From a checkpoint of a small sound classifier: layers 8, trained on acted Russian speech (Dusha).
Rows from block 5, named by matrix and row number. Rows with one number belong to one neuron. Each number is 128 + 32 x the weight over its row's rms, rounded and kept within 0 to 255. All counts start at 0. After the name is the row's rms in percent of the matrix's.
# u: gMLP up (value half) (model.blocks.5.mixer.u.weight, 512x256), inputs 0-85
# v: gMLP up (gate half) (model.blocks.5.mixer.v.weight, 512x256), inputs 0-85
# out: gMLP down (model.blocks.5.mixer.out.weight, 256x512, transposed), outputs 0-85
u.470 097 [129 122 107 156 149 136 170  66 146 175 132 138 115 115  62 113 192 137 153 137 153  48 161  77 201  93 160  69 118 159  73  98 117 167 158 104 206 134 131 106 121  95 178 115 134  98 132 140 113 145 124 175 112 102 106 100 129 150 131 110 153 123 131  77 123 122 110 150 116 116 178 174 163 131 116 113  91 101 112 131  89  83 168 128 199  83]
u.471 113 [134  87 109 137 190  64 135 110  87  87 181 125 157  57 113 134 152 164  76 192 105  94 146  51 163 138  77 150 188 126 115 123 178 141 148 143 176  95 137 132 131 101 190 155 104 150 124 167 143 100 172 160  86  99 114  95 160  96 112 167 135 107 129  76 140 152 173 102 139 164 100  77  98 110 131 135 125 131 151 107 149 133 157 102 124 142]
u.472 111 [157 123 116 123 141 191 118 178 116 159  97 146  83 171 164 109 120 150 122 141 114 129 164 119 161 147 157 110 145 117 120 140 109  78 171  93 147 165  88 112  58  99 138  94  98 133 146 136 158 162  88 130 135  58 105 132 145  89 130 127 129 126 151 117 150 141 140  78 148 115 119  81  79 104 123 129 176 119 147  57 133 146 155 144 127 174]
u.473 122 [162  88  99 135 166 151 174 108 149 173 121 125 156 134 156 133  85 141  99 169 115 110 171 110 162 115 110 134 144 190 118  98 160 106  77 171 134 112 127 123 116 109 124 158 136 114  94  68 124 130 109 103 133 161  80 123  80  73  65 115  83 154 185 135 123  88 144 167  98  99 118 132  67 118 148 107 155 172  79 144 142 135 105 129 116  98]
u.474 113 [116 127 108  58 107 130 149 146 129 161 127 132  97  94 127  94 164 118  86 128 161  75  88 178 124 132 150 128 157 169 124 146 117 194 111 121 114  88 133 141  50 135 106 111 132 150 156 138 192 133 189 140  86 127 126 110 158 109 149 167 119 134  95 155 130  78 154 147 134 141  60 165 135 127 148 144 101 125  77 132 136 178 139 131 137 159]
u.475 111 [115 154 121 148 125 108 161 110 109  90 119 119  82 112 142 124 156 118  97 101 145 130 129 114 100 166  98 131 139 100 126  83 149 192  78  66 138 156 155 170 174 155 191 121 131 193 178  82 130 177 116 128 151 173 113 215 134 129  65  94 158 159 125 161 138 117 149 158 162 138 130 111  99 141 168 178 179  90  95  58  76 135 103 151 107  58]
u.476 118 [ 76  90 157 121 128 108 173 133 156 149 139 122 133 119 137 134 133  96 109 140 140 134 161 178 171 126 134 113 140 184 109 142 125 121 103 140 144 123 145 134 121 145 103 160  94 107 123 106 134 100 147 137 130 127 129 121 119 109  70 134 121 140 162 101 148 174 124 119 117  90  82 140 113 169 131 210  89 108 170  88 121  79 169 179 162 164]
u.477 110 [ 83 173 126 122 137 152 156 134 137 117 173 165 111  97 105  99 144 100 132 193 139 133 109 195 111 108  47 129 152  87  99 170 134 110 135 107  86 137 174 112  71  97 136 120  89 103 156  85 148 131 124 161 100  60 106 140 114 147 143 118 161 139 118 161 172 111 149 123 173 114 125  91  92 153 126 134  84 168  87  98 133 121 123 152 117 120]
u.478 108 [120 115 155  86 141 165 135 187 105  74 104 100 122 111  81 182  95  69 172 136 154 214 155 163  92 150 114 153 108 166 140 129 118 118 113  96 162 100 163 108 161 158 131  94 125 127 133 123 112 125 120 132 143  64 136 189 140 158 108 127 132  91 128 139  99 201 148 190 113  64 121 113 121  90  90  70 114 124 106  96  88 110 118 101  76  98]
u.479 075 [110 113 113 144 161 122  98 156 127 144 100 153 151  66 150 120  55 135 119 117 146 145 149 129 171 115 123 152 132  98 126  79 129 160 103  87 106 148 123 175 136  85 115 102 100 151 133 152 127 118 163  55 123 110  97 216 144 225 126 104 128 120 223  94 117 134 127 129  45 127  93 101 108 124 117 112 104 154 128 165 190 135  94 145  71 148]
u.480 122 [162  65 136 174  64 165 149 117  93 103 164 107 153 170 135 126 110 153 140 172 171 148 148 101 184 115 155 155 171  41 148  87  78 130 149 106 125 103 149 127  65 111 114 150 114 210 142 105 123  97 147 150  87 120 154 136 184 119 116  50  88 122 107 142 147 108 129  92 139  50 161 118 145 152 132 106 150 162 136  62 125  91  61 132 162 186]
u.481 087 [146  51 124 134 158 182 137 113 131  83 126 191 181 177 146 134 132 108  74 135  78 111 117 145 147 129 106 118 176  84  96 104 161 134 146 105 140 145 124 119 170  81 111 129 152 123 150 161 148 207 155 137 128 120 163 170 120 130 147  62 146 159 102 140 118 113  82  57 131 149  62 129 158 150 144 137 162 106 109 129 167 167 178  80 125  28]
u.482 112 [148 150 131 156 137 145 150 156 141 140 132 137 123 113 159 199 118  98 143 103  95 109 153 115 151  99 113 187 122 124 147  97 120  61 128 144 149  69  99 161 117 144 146 118 175 164 138  84  87  86 165 147 182 129 120 154  75 152  99 150 146 132 107 137  74 114 144  89 131  84 136 110  86  83 125 116 124 132 109 182 151  88 127 100 162  46]
u.483 094 [123 100 121  83 129  68 139 119 158 195  55 192  66 128 123 162 163 141 112 143  83 133 144  88 143 110 111 200 161 145 101 103  89  61 143 135  86 131 107 105 167 160 146 147 105 108 110  58  85  97 155 163 121 156 149 122 126 104 131 164 134 157 169 155 119 122 134 119 133  96 129 118 152 158 169 127  67 156 138  19 121 144 111  95 124 145]
u.484 085 [138  70 170 121 146  76 160  85 144 153 102 175 120 162 151 121 121 120 118 135  69 126  96  96 116 165 206 148 155 107  92 151 155 185 110 115 174 139 141 111  81 140  90 136 150  88 106 205 159 149 132 165 123  76 163 109 148 127 130 173 151 124 151 126 137  86  73 175 117  89 119  89 135 140  84 111 152 163 109 153  94 155 205  96 150 111]
u.485 066 [ 63 103 100 132 150 102 138 135 127 138 136  95 126 143 133 159 121 102 123 131  69 109 151 158 108 119 168 102 152 233 131  98 150 160 107 164 159  76 118 138 102 153 109 131  70 122 108 144  68 166 155 150 135 146 113 156 114 123 132 105 114 154  72  99 101  70 126 110 133 108 130 141  62 105 105  82 140 128 123 148 155  85  98 168 175 136]
u.486 123 [221 110 119 179 124 161 102 133 111 152 146  97 163 103 123  75 150 146 154 124 150 141 169  96  91 123 107 144 144  81 106 118  77 140 141 115 136 134 150 131 117  87 120 128 124 138  98 128 120  91 171 213 132 126 142  88 125  84 170 177 101 117  79 138 144 168 121  99 172 100 116 115 151 106 182 123 170  80 122 101 171 161 149 111 157 115]
u.487 116 [130 149 116  92 128 148 135 137 102 190 111 155 135 119 152 107 123 124 139 112 169 160 163 169 121 119 133 187 178 118 124 119 116 160  91 163 132  98 112 109 177 151 179 108 118 105 152 131  71  65 134 101  85 143 142 161 107 139  96 140  96 134  85 157 101 125 177 165 172 151 135 135 121  88 157  77 103 166  93 140 146  57 153 101 108 125]
u.488 114 [161 148 103 160 120  80  98 220 125 132 148 138 183 115 141 116 167 146 145 150 127 100 193 164 124 119  74  74  75 153 142 163  61  96 193  97 116 101  48 169 141 100 193 120 144 143 131 133 147 141 130 138 156 141 114 177 165 152  81 160 126 127 127  78 122 172 112 110 136 136 146 109  66 128 149 158 165  91 103  73 187 119  93 167 154 103]
u.489 112 [140 155  72 152 123 144 195 119 120  50 142 145 139 125  86 136 149 119 162 169 118 168 121 137 151 153 132 123 137 115 114 142 189  85 181 155 143  80 111 119 136 153 107 121 178 144 128 114  93 119 155 164  94 107 146  96 156 115 123 190  92 112  80 138 104 109 166 122  79 148 126  89 151 109  77 109 112  94  90 106  38 113 103 183 103 125]
u.490 076 [176 165 173 140 143 173 156 101 122 133  94 131  66 134  50 109 167  67 125 119 132  99 106 123 142 123 133 174 146 133 191 103 162 201  93 117 105 123 113 149 186 106 147 153 125 100  63 108 163 102 141 120  71  85 135 132 113 155 145  94 155  81  91  75 133 155 207 106 133  95 130  86 127  78  88  83 116 104 153  91 114 116 104 161 142 199]
u.491 068 [134 118  83 129 172 100 141  93 155 120  86 158  73  98 159  98 159 130 103 145 158 175 131 106 143 131 116  87 121 128 114 134 105 191 125 131 161 163 146  80 143 187  76 117 136 108 112 109 137 100 137  92 126 100 193  73 109 143 131 149 127 118 127  83  37 122 118 118 110  80 144 189  65 140 115  67 145 164 149 106 113 108 204 112 155  84]
u.492 096 [ 84 131  97 174 142  81  77 177  94 151 153 107 113 122  71 101 142 169 195 148 168 122 136 111 114 126 146 183 153 150 174 114 151 137 121 106  43 161 135 156 144 104  70 138 139  89  58  91 172 111  99 125 114 158  68  95 164 131 100 133 123 134  98  96  72 116 113 111 114 122  78 114 160 136  84 112 222 156  74 146 194 176 186 101 104 160]
u.493 091 [174 129 114 155  63 129  84 120 136  86 154 135 128 127 129 118 131 130 157 163  97 149  81  91 109 151 140 127 154 141 106 163 139 150  66 168 141 106 160 113 139 112 163  82 111 160 117 115 108 124 115 101 162 131 115  81 182  91 213 121 135 155 178 110 143 128 119 111 125 125 194 151 177 152 155 177 148 166  73 149 133  87 108 184 103 106]
u.494 106 [134 157 102 203 144 157 114 117 101  94 173 169 130  94 206  99  40 160 154 117 144 114 184 172 142 144 109 136 140  89 109 153  94 111 156 165 145 176  94  72 155 185 119  94  68 130 103 118 144 141 137 137  65 139 114 115 140 101 132  94 194 137 108  76 119 146 167 137  87 136  90  68 142 100  72 109 148  71 123 165 104 123  79  78  67  91]
u.495 094 [ 76 100 170 135 137 231 115 130  60 140 142  95 158 151 125 135 120 103 118 144 125 139 138 122 120 192 105 146 116 154  96 142 107 113 127 146 169 113 126 182 119 128 101 156  99 114  89  93 173 147  73 136  89  68  87 143 148 118 142 142  98 138 163  96 163  79 149  79 121 133 152 118 122 155 130 117 170 183 101 151 151 156 162 225 152 118]
v.470 092 [153 159 102 115 144 158 155 100  96 173 121  43 119 105  95 101 143 128 144 137 142 138 118  99  95 130 128 136 115 158  98 121  99 114 127 144 129 145 112  95  83 100 188  92 132 145 143 134 167 136 121  96  73 110 206 107 109  89 131 103 164 164 120 107 103 119 118 165 145 185 135 186 160 199 133 111  50 167 140 187 110  98  78 133 204  94]
v.471 120 [156 162  92  62 179 112 142 126 115 172 112 142 104  59 121 125  69  91  98 162  60 191 164 180 119 172 108 102 139 120 145 164 149 124 154 150 111  95 132 171 161  86 116 102 116  93  57 135 166 101 140 116 109 129 110 176  31 160 102 183 157 138 105  86 125 112 115 105 178 142 178 145  96  62 104 146 174 100 150 119 140 127 116  84 101 128]
v.472 118 [146 130 119 113 136 127 103 184 139 148 148 125 150 150 164 108 124 143 167 109 130 175 122 140 131 140 126 128 177 139 166  43 121 136 166  87 161 136 103 141  82 186 198 117 121 127 116 108 118  74 169  69 121 126 109  98 193 118  63 127 159 123 141 117 131 143 167  84 126 122 139 126 144 144 121 108 116 125 104 119  97 140 152  78 117 146]
v.473 108 [121  96  95 108 123 120 126 132 152 159  99 142 113 110 135  84 120 142 161 134  78 183  90 118 120  77  83 145 180 162 170 130 146 133 101 124 107 118 105 168  93 121  92 133 100 137  92 172 153 155 111  85 126 113 120  86 108 152 140 140 130 110  57 120 124 133 105 160 169 157 142  61 113 110 128 158 122 143 122 166 138 167 146 183 111  67]
v.474 128 [189 185 114 131 146  84 110 136 107 134 154  96 133 132 133 128 126 153  92 160 145 128 141 197  63 145 115 135 109  95 120 187 148 152 125 197 134 139 106 143  29 130 162  79 120  91 159 120 157 155 182 139  67  50 155 188 140  92  60 167  99 133 103 150 158 152 106 148  72  78 136 170 150 107 203 176 150 164 166 123 132 114 105  97  78  97]
v.475 125 [131 138  87 119 110 142 142 123 112 159 102 130 113  64 113 160 103  83 116 126 130 176 150 126 154 123  78 123 107 105  74 170 117 120 121 111 226 147  94  85 157 118  24  31 103 167 141  54 127 184 129 133 142 126 127  98 137 136  92 158 126  95 106 185 100 187 111 130  94 148  74 143 124 110 107 131 118 150  86 137 163 173  77 130 135 150]
v.476 129 [ 88  96 126 128 123 157 200 131  62 159 140 114  97 121 173 125 175 240 105  73 107 115 122 158  72  88 141 151 113 110  99 117 164 114 178 121  87 146 132 177 127 143 192 124  64 162 147 141 115 179 179 124 184 170 127 158 136  99 112 127 107  64  99 158 133 123 131  85  99 123  63 146 137 135 160 116  97 111 100 144 129 155 159 134 178 158]
v.477 102 [133 163 106 121 137 117 123 142 175  75 138  22 148 149 133  57 116 132  87 104 169 158 166  83 132  98 119  94  97 129 168 145 123 106 107 195 128 210 140  86 114 141 159  96 119 107 146 128 204 160 121 120 103 191  64  81 136 180 126  29 153 122 110 118 122 147 201  84 118  86 147 137 102 134 140 138 106 129 114 126 146 119 147 150 129 130]
v.478 122 [147 151 122 129 135 160 152 168  96 145 153 136 109 158 213 138 159 125  62  98 180  68  61 158 115 160 110 126  81  85 193  93  54 136  94 133 129 163 114  79 110 138 200 175 164  99  75 117 184 106 177 105 114 133 128 127 162 189  79 162 153 125 106 150  79  90  82 175 131 109  89 140 147 207  78  96 183 119 125 127 115 114 110  76 162 130]
v.479 055 [ 97 134 139 144 117 177  90 167 102  89 178 162 121 104 120 107 104 194  76 122  91  60 106 120  64 136 124 112  78 168 119  59 126 150 107 114  93 155 101  45 152 141 148 141 172 159 112 132 116  62 162 150 174 143 103 121 148 158 118 110 164 131 107 101  71 168 100  91 128  83 166 142  87  84 108  97  90 136 170  87  88 144 105 238 146 155]
v.480 124 [169 112 145 145 140  97 108  97  98 152  81 133 150 104 157 102  93 116 174 111 163 164 145 116 150  57  88 134 142 107 147 116 127 109 152  67 154 133 103 122 112  99 102 189 155 188 142 119 114 143 157 122 129 177 151 143 132  67 159  70 180  93 111 167 131 102 186 140  99 169 127 136 158 144 134 119 130 170 151 172 114  61 137 129 106 120]
v.481 077 [134  61 161 166 170  98 121 125 137 137 209 137 141 165 165 117 112 119 130 157 148 155 139 148 149 154 134 176 183 121 148 176 132 233 122 136  91 164 149 109 157  87  79 139 151  89  98 121 105 212 116  98 165 127 183 166 150 114 132 127 109 138 109 114 135 106 196 116 128 124 149  97 138 101 158  84 128 113  98 182 109 140 111 156 102 114]
v.482 104 [176 130 108 150 161 149 115 180 141  91 152 141 135  97 142 191  94 161 168 117 113 152 149 104 126  96 102  80 124 106 140 150 153 137 149 114 151 165  76 102 125 150 118 123 137 129  56 109  83 105  88  97 161 119 176 160 142 171 213  62 125 154 192  75 126 130 130  92 209  80  36 155  81 112 189 158 194  54  87 159 157 109  62 134 143 144]
v.483 074 [133 125 123 181 173 121 106 148 151  86 178 138  91 159 106 113 177  87 173 119 196 127 203  97 158 155 149  98 177 105 123 164 101 133 133 161 133 150 122  77 122 113  63  98 159  92 133  67 134  73 140 188 133 104 210 102 118 103 123 133 129 144 175 135 142 143 110 119 155 118 166 119 119 133 105 115 163 158 172  97 161 116 196 151 107 175]
v.484 082 [ 70 100 147 104 159  96 151  95 123  73 103 135 112  67  97 161 200 174 166  79  80 124 186 124 135  73 157 177 106 142 135 156 135  80 123 102 127 104 116 171 151 110 138  82 132 147 150 171 147 113 146  81 185 149 128 138 110  91 153 115  95 130 125 144 166 108  79 131 144 178 130 113 122 146 212 170 121 102  82 161 147 129 149 126 138 104]
v.485 046 [140  89 116 189 111  93  95  78 129 109  66 131 163 144  44 134 163 134 177  89  98 111 145  91 130 161 164 166 155 164 161 169 142 146 112 147 111 112 169 124 121 154 149 152 166 125 117 160 156 130 188 164 158 118 190 140 119 156 116 176 177  86  93 140 173  99 144 127 153 135 110 102 147 115 139 136 138 120  43  99 148 205  51 130  75  90]
v.486 116 [198  86  99 156 163 110 123 133 124 119 142 125 106 132  75  68 122 125 171 141 112 138 219 171  97 187 156 169  78 106 156 205 123 182 133 134 124 136 115 144 154 196  82 152 110 185  86  96 104 113 210 134 135 143 105  78 159 149 137 145 143 149 130 155 140 118 184 105 146 139  84 120 122 137 144 157 128 130 167 134 160 135 139 127 108  95]
v.487 116 [136 129 126 178 136 146 153 108 107 168 144 124 213 118 145 124 107 156  78  91  87 200 186 184 149  80 114  91 132 111 110  98  99 107 132 159 172  96  86 109  93  89  90 123  97  72 137 182 135 182 146 114 108 115 101 107 168 189 134  88 161 163 140 104 158 176 127  96  91 138  85 180  73 128 129 135 127  95 132  94  74 146 110 122 147 126]
v.488 120 [125 139 153 129 156 122 131 133 136 166  89  78  87  94 159 119 153 143 117  82 101 167 117 127 105 179 111 106 137  86 140 142  86 147 174 108  85 114 149 136 101  93 147  87 150  89  79 134 113  92 119 131 188  96 255 117 126  90 149 103 129  71 138 170 134  83 160 123 119 170 119 178 162 162 129 120  88 150 148  96 146 127  45 174 128 122]
v.489 122 [152 101 105 183  87 126  88 127 103  99 153 127 120  90 150 105 160 132 113 123 143 174 110 154 144 117 115 118  75  89 135 185 107 116 208 205 142 108 140  82 142 157 125 183 138  49  86 157 186 132 128 159  99  80  84 166 144 118 122 153 151 170 172 147 121 150 163 148  63 166  95 121 156 136 125 128 149 144 128  66  84  85 104 143 116 173]
v.490 077 [125 163  99 169 162 120 129 144 142 152  95 114 113 115 167 135 200 149 129 190 180 114 162 128  98 109 183 123 135 136  60 125 135 120 140 135 173  95  96 172 153 144 109 186 120 177 143 107 140 150  86 148 134 160 159  81 117 111  77 127 115 152  96 132 118  93 160 126 104 105  99  74 116 114 112 128 197  89 109 103 134 130 128 201 113 135]
v.491 052 [101 124 112 132 131  87 112 106 186 120 136  85  97 115  91 112  95 107 129 113 175 107 104  64  88 148 117  92 117  97 160 120  50  63 212 146 169 103 170 126 114  83 110 154 140 105 104 137 118  87 213 115  72 141 149 145 143 110 147 107 122 131 105 110 140  82  57 124 170  91 186 128  77 148 160 122  97 110 138 189 143 113 122  60 107 138]
v.492 093 [102 131 164 150 106  82 174  47 117  42 140  58 129 125 143  70 181 161  95 157 142 189 130 140 174 144 201 160 159  82 200 129 142 149 112 104 143 153  91 145 139 110 145 119 154 160 126  97 163  87 135 139  85  65 180  91 112  80 109 158 130  97 124 187 151 135 136 139 150 114 155 176 120 112 160 186 156 117  99 139  99 148  90 100  99 196]
v.493 109 [160 134 151 113  97 110 123 150 142 134 116 103 104 132 101 109 196 128 135  83 114 185 169 142  91 139 162 150 136  56 105 122  82 153 148  37  99 171  87 122 107 132  76  97 134  99 151 125 101 134 109 150 102 235 157  57 155 151  61 114 147 151 150 158 107 121 121 144 139 176 159 136 120 133 166  84 110 130 128  45 165 115 149 170  94 106]
v.494 118 [101 103 105 174 165 164 125 161  46 127 132 171 141 142 122 128 158 140 103  86 160 114  94 143  47  94 111 189 148 113  96  83  88 162  91 131  85 130 167 115  88  74 112 150 171 132 129  81 127 121 127 134 153 119  79 146  98 100 104  93 133 108  81 141 133  92 161 150 190 143 148 164 120 216 137 137 159  95 123  98 130 124 113 173 104  88]
v.495 087 [119 163 104 109 135 128 132 184 129 146  74 128 143 150 158  14 154 128 119 124 105 152 144 106 147 113 144 130 139 113  57  91 143 133 168 109 193 140 104 108 138  99 100 182  96  70  84 130 150 193 159 148 130 158 158 162 197 127 129  54 106 118 138 137 100  85  88 155 140 105  92 150 126 137 140  66 163 190 123 112 143 175 179 142 155 113]
out.470 100 [ 70 106 148 133 130 153  79 105 158 118 161 138 113 122  77 137 174 176  79 131 112 193  97 113 117 107 135 131 122 102 164 150 134 149 131 174 145 100 100  75  52 154 144 153 151 150 159 125  88 141  67 132 137 165 155  86 146 147 124 108  96  55 151  70 158 143 123 170  80 150 141  88 115 129  96 189 142 112  61 209 134 127 168 170 143 149]
out.471 112 [112 144 144  87 121 110 133 129 155 149 103 116 109  91 129 132 175 118  94 137 138 110  60 169 150 165 166  99 183 217 129 179 140  93 110 145 198 141 143  60 101  92 175 189 150 131 108 128 109 160  99 112 147 151 131 124 104  85 150 137 176 100  86 126  44 127 166 165 117 102 136 143 144 178  88 144  72 106  93 155 123  95 119 164 107 133]
out.472 107 [ 75 128  69 145 126 185  97 184 120 135 182  58 123  97 114 130 134 126 146 169  89 105 125 132 169 139 142 114  95  98  98 118 145 116 158 127 165 135 142 124 139  84 148  91 133 164  90 163 155 103 206 150 146 168 122  81 186 135 124 144 152  94 155 153 139  98 119 151 110 176 168 180 143 168 116 168 102  90  96 140 168 167  76 170 123  94]
out.473 099 [ 75 172 112 111 137  93  89 124 122 133 109 178 102 146  88  83 156 114 112 102 159 144 115 193 123 103 143 109 128 138 117  85 176 145 142 150  79 163 104 148 176 183  32 165  81 130 139 139 139 127 188 203 109  97 150 122  84 146 121 103  97 107 133  85 196 167 112 155 173 103 104 102 168 160  67 123 160 139 113 201  51 113  98 165  75 196]
out.474 102 [165 147 180 125 143 135 127 114 161 140  96  77 121 163  98 128 132 243 116  98 121 123 154 146 157 195 205  69 146 109 143  78 136 142 117  79 123 186  65 141  89  75 120 144  92 132 130 122 126 130  92 135 175 113 120 110 145 124 172 134 139 120 133 115 133 148 165 151 152 151 158 185 127 160 111 136 155 152 106 150 122 177 156 105  43 128]
out.475 095 [ 98 107 199 153  83  95 124 137  89 163 117 148 147 102  65 131 137 147  91 129 156  70 130 169 157 140 142  98 120 111 170 145 102  76 157 110 149 144  88 151  62  74 172 128 159 147 122 190 168 175 110 159  62  77 150 144 116 124 166 124 165  95 126 137  77  71 124  76 130 109 109 113 125 119 130 108 104 155 133 179  84  53 177 138 127 134]
out.476 109 [197 116 168 138 131 131 100 125  86 155 137 131 132  78 173 117 163 112 116 143 111  91  90 136 153  98 161 156 153 117 121 140 144 117 150 183 127  51 140  99  98 168 224 140 139 173  87 119  88  99 156 106 154 107 114 121 125  82 167 152 154 143 101 103  55 127 146  49 107 166 128  70 104 168 167 117 117 163 121 113 146 127  95  90 102 130]
out.477 107 [ 73  80 110 155 126 133 167 163  64  95  92  66 113 211 144 135 138 141 137 161 150 136 148 115  84 123 112 130 125 145 198  73  81  82 174 118 135 156  90 112  94 144  68 128 110 105 135  91 168 119 156 116 131  85  90 137 112 113 133 147 113 220 155 105  85  87 126 202 147 115 115 134 164  95  92  87 180 114  91 103 151 105 148 123 109  91]
out.478 114 [101 146 144 126 112 105 102 164 115 139  93  79 156  80  74 161  96 132 175 124 165 122 133 118 140 128 113 153 116 133 183  59  89  96 103  87 153 148 145 164  76 151 136 142 186 131 163  92 103 100 136 136 160 211 129 219 115 118 140 154 150  97 139 198 121 167 126 152 144  79 108 109 142 122  45  61 127 144 131 123 131  76 170  94 149  96]
out.479 087 [ 91 134 100 109 130 114 161 166 161  97 143  97 154 181 132 133 104 136 199  90  90 215 122 106 112 114 126  71 117 152 118  99 118  78 122 154 131 130 140 125 138 180  79 122  90 101  90 123 100 103 143 150  97 130 165 100 160  76  61 127 132 115 138 126  98 118 145 128 135 147 127 118 118 109 156 150 116 117  57  75  92 151 149 154 186 135]
out.480 117 [129  88  61 148 113 101  83  80 129 164  97  90 112 104 117 101 102 138 114  99 115 120 126 160 148 118 112 168  97  69 189 106 134 154 119 139  92 132  73 141 134 167 112 150 153 159 147 151 180 135 121 109 131 119 130 134  90 129 128 246 183 114 153  82  97 105 169 145 107 144 129  96 137 123 124 120 106  94 136 132 113 152 126 113 114 117]
out.481 093 [144 145 125 197  91  39 144 144 191 124  92 150 148 101 103 117 156 152 112 155 180 117 108 192 166 125 141 154  89  96 133 135 117 169 132 175 151  55 141 172  61 135 134 181 136 130 118 139 115  87 146  57  98 223 100 133 114 162 143 134  74 117 112 104 134 152  81 108 132  71 115  72 147 131 149 113  74 122  86 126  93 136 137 115 143 105]
out.482 103 [126 135 108 155 130 131 137 111 120 101  90 111 151 110 148  75 144  95 150 101 143 181 171  87 152 122  99  97 160 142  83 129  85 158 148 137 147 146 116  83 109 151 140 100 149 155 116 144 120 153 161 134 145 122 156 105 138  65 157 102  93 106  81 162 152 118  94  84 129 133 119 166  77 144 163  91 194 105 113 136 143  70 164  71 132  93]
out.483 096 [165 117 134 103 112 211  97 172 148 143 182  78 119 100 146  61 150 141 152 111 165 159 178 104 129 126 145  95 128 163 137  54 134 114 133 103 141 137 123 117  92 193 158  99  85 133  97 157  75 114 159 128 101 128 134 105  73  99  99 102 185  81 178 150 142 159 145 174 158 134 114  93 118 137  78 132  85 107 155  96  92  73  84 170  99 169]
out.484 093 [174  91 116 114 128 136 207  78 176  32 125 123 138 102 145 190 148 166  47  85 170  94 129 137  89 150 109 116 102 162 159 133 124  93 158 165 116 120 142 175 171 164 159 113 159 187 141 114  72 154 103 160 155  68 145 129 114 140  97 102 149 129 136 127 102 102  85  55 126 190 113 162 128 152 187  52 166 135 126 143  97 119 120 143 187 111]
out.485 088 [ 92 143 153 102 167 174 126  94  95 142  90 129 142 107 118 109 189 120 141 133 136 103 139 109  81 157 126 164 102  71  89 199 107 163 139 115 131 149 102 119  70  48 112 105 147 102  96 185 125 130 187 124  38 149 195 116 180 147  89  73 187 141 174 117 134 154  93 144 100 148 110 109 134 145 127 173 143 145  87  66 140 121 188 152 170 115]
out.486 108 [ 60 138 139  64 155 116  97 131 182 191 137 123 115  77  88 187 104  96 113 193  87 124 144 138 152 137 118 140  84 119 133  96 141 176 160 148 106 141  59 108 135 128 126 110  89 104 103 174 190 165 117  85 153  96 124 107 100 160  95 104 109 140 113  82  81 103 140 192 157 160 158 120 186 143  67 159 118 144 146 126  90  86 167 130 117  90]
out.487 101 [159 133 163 100  94 177 122 150  96 147  95 151  79  99 121 128 158 132  88  92  98 142 132 175 131  97 106  55 149 162 122  54 173 160 106 106 133 110 110 130 114 123 115 160 103 131 118 115  87 142 178 143 175 117 144 108 140 170 125 151  85 108  95  92  90 172 118 184 133 133  74 138 132 172 118 167  77 124  89 219  91 189 150  63 101 125]
out.488 104 [110  87 110 192 111 128 128  94 157 145 177 132 108  95 114 109 121 104 109 101 186 118 166 117 197 126 144 136 153 122  99 134 100 141 132  97 125 157  96  78 121  55 110 154 140 110  99 186 158 168 150 130 162 120  82 124 142 111 117 205 151 139  89 141 161  95 129 165 107 183  96 117 120 137 132 150  92 108 163 105 142 101  97  64  73  80]
out.489 113 [171 155 138 148 134 119 153 100 115 168 115 138 103  89 128 111 135 122 104 127 128 109 156 131 101  92  59 157 191  86 130 156 122 160 148 157  92 138 112 114 113  96 112 168 108 120  97 207 107 163 143 149 124 117  99 114 174 109  86 111 141 155 115 145 118  74  91 119 101 201 114 141 137 126  90 116 179  98 147 139 152 110 119 115 137  83]
out.490 085 [109  99 137 103  87 152  93 136 132 153 127 107 156 127 128 146 130 177 120 157 132 163 152 182 180 152  75 120 105 143 109  59 154  71  67 138 117 102  73 104 158 217 151 161 117  99 157 115 132  71 142 119 175 162 139 128 167 141 163 104 100 125  67 171 129 161 163 195 135 111 162 117 149 138  64 210 104 177  89 153 162 111 178 101 164 151]
out.491 080 [115  85 178 118  93 103 177 139 105  57 132 151 107 117 200 185  98 133 136  72  91  97  82 146  64 183  88 118 166 142 151 192 127 113 101 110 142  87 145 130 137 132 133 143 127  78 160 111 168 149 139 172  92  97 103 129  86  77 134  92 156 109 157 173 115  89 129 172 124 181 179 109 130 127  97 118 152 128 118 136 170 114 178 140 129 139]
out.492 104 [159 210  77  78 124  97 114  88 168 167 112 141  97 218 174 141 173 119 163 186 182 158 109 224  98 137 122 172 131 122 109  94 182 153  72 105 124  92 166  81 165  81 133 115 148 182 160 105 120  88  92 162 132 174 128 143 174 125 139 127 115 124  98 135  37  89 110 110 126  80 117  72 156  65 158 129 117  99 194 111 125 158 140  77  97 131]
out.493 106 [111 111 103  67 109 206 104  92  76  53 161 144 109 142 178 157  84 115 109 102 141 106  98 137 192 124 123 114 137 137 152  91 153  84 109 140 140 111 136 149 166 113 120 197 163 158 129 105 163 119 168  59  57 174 152 144  82 151 105 167 134 184 146 131 141 141  81 129 127 167 100 116 132  82 107 124 140 139 122 125 111 134 193 113 188  74]
out.494 102 [162 147 174  71 120 140 148  86 120 134  98 115  86  88 118 122 185  97 137  50 156  97  83 122 118 137 129 164 111 110 130 153 134 157  68 134  95  59 136 187 120  79 111 162 155 105 197  84 125 180 121 150  91 171 166 170 205 155 131 190 162 133 132 133 136  82 119 131  98 122 153 179 119 140 121 130 126 196 118 114 117 118 102 102 115 161]
out.495 098 [101 145  74 134 156 100 121 166 160 163 108 130 135 171 141 132 122  79 129 140 106 116  84 115 119 137 172 114 168 143 137 150 135  96 106 135 111 184 129 153 142 121 130 129 115 112 160 145 109 130 165 123 121 144 142  91  64 189  96  85 143 119 100  80 155 138 183 146 162  88 140 117 100 134 133 115 122 178  95 140 122 103 178 180 140 106]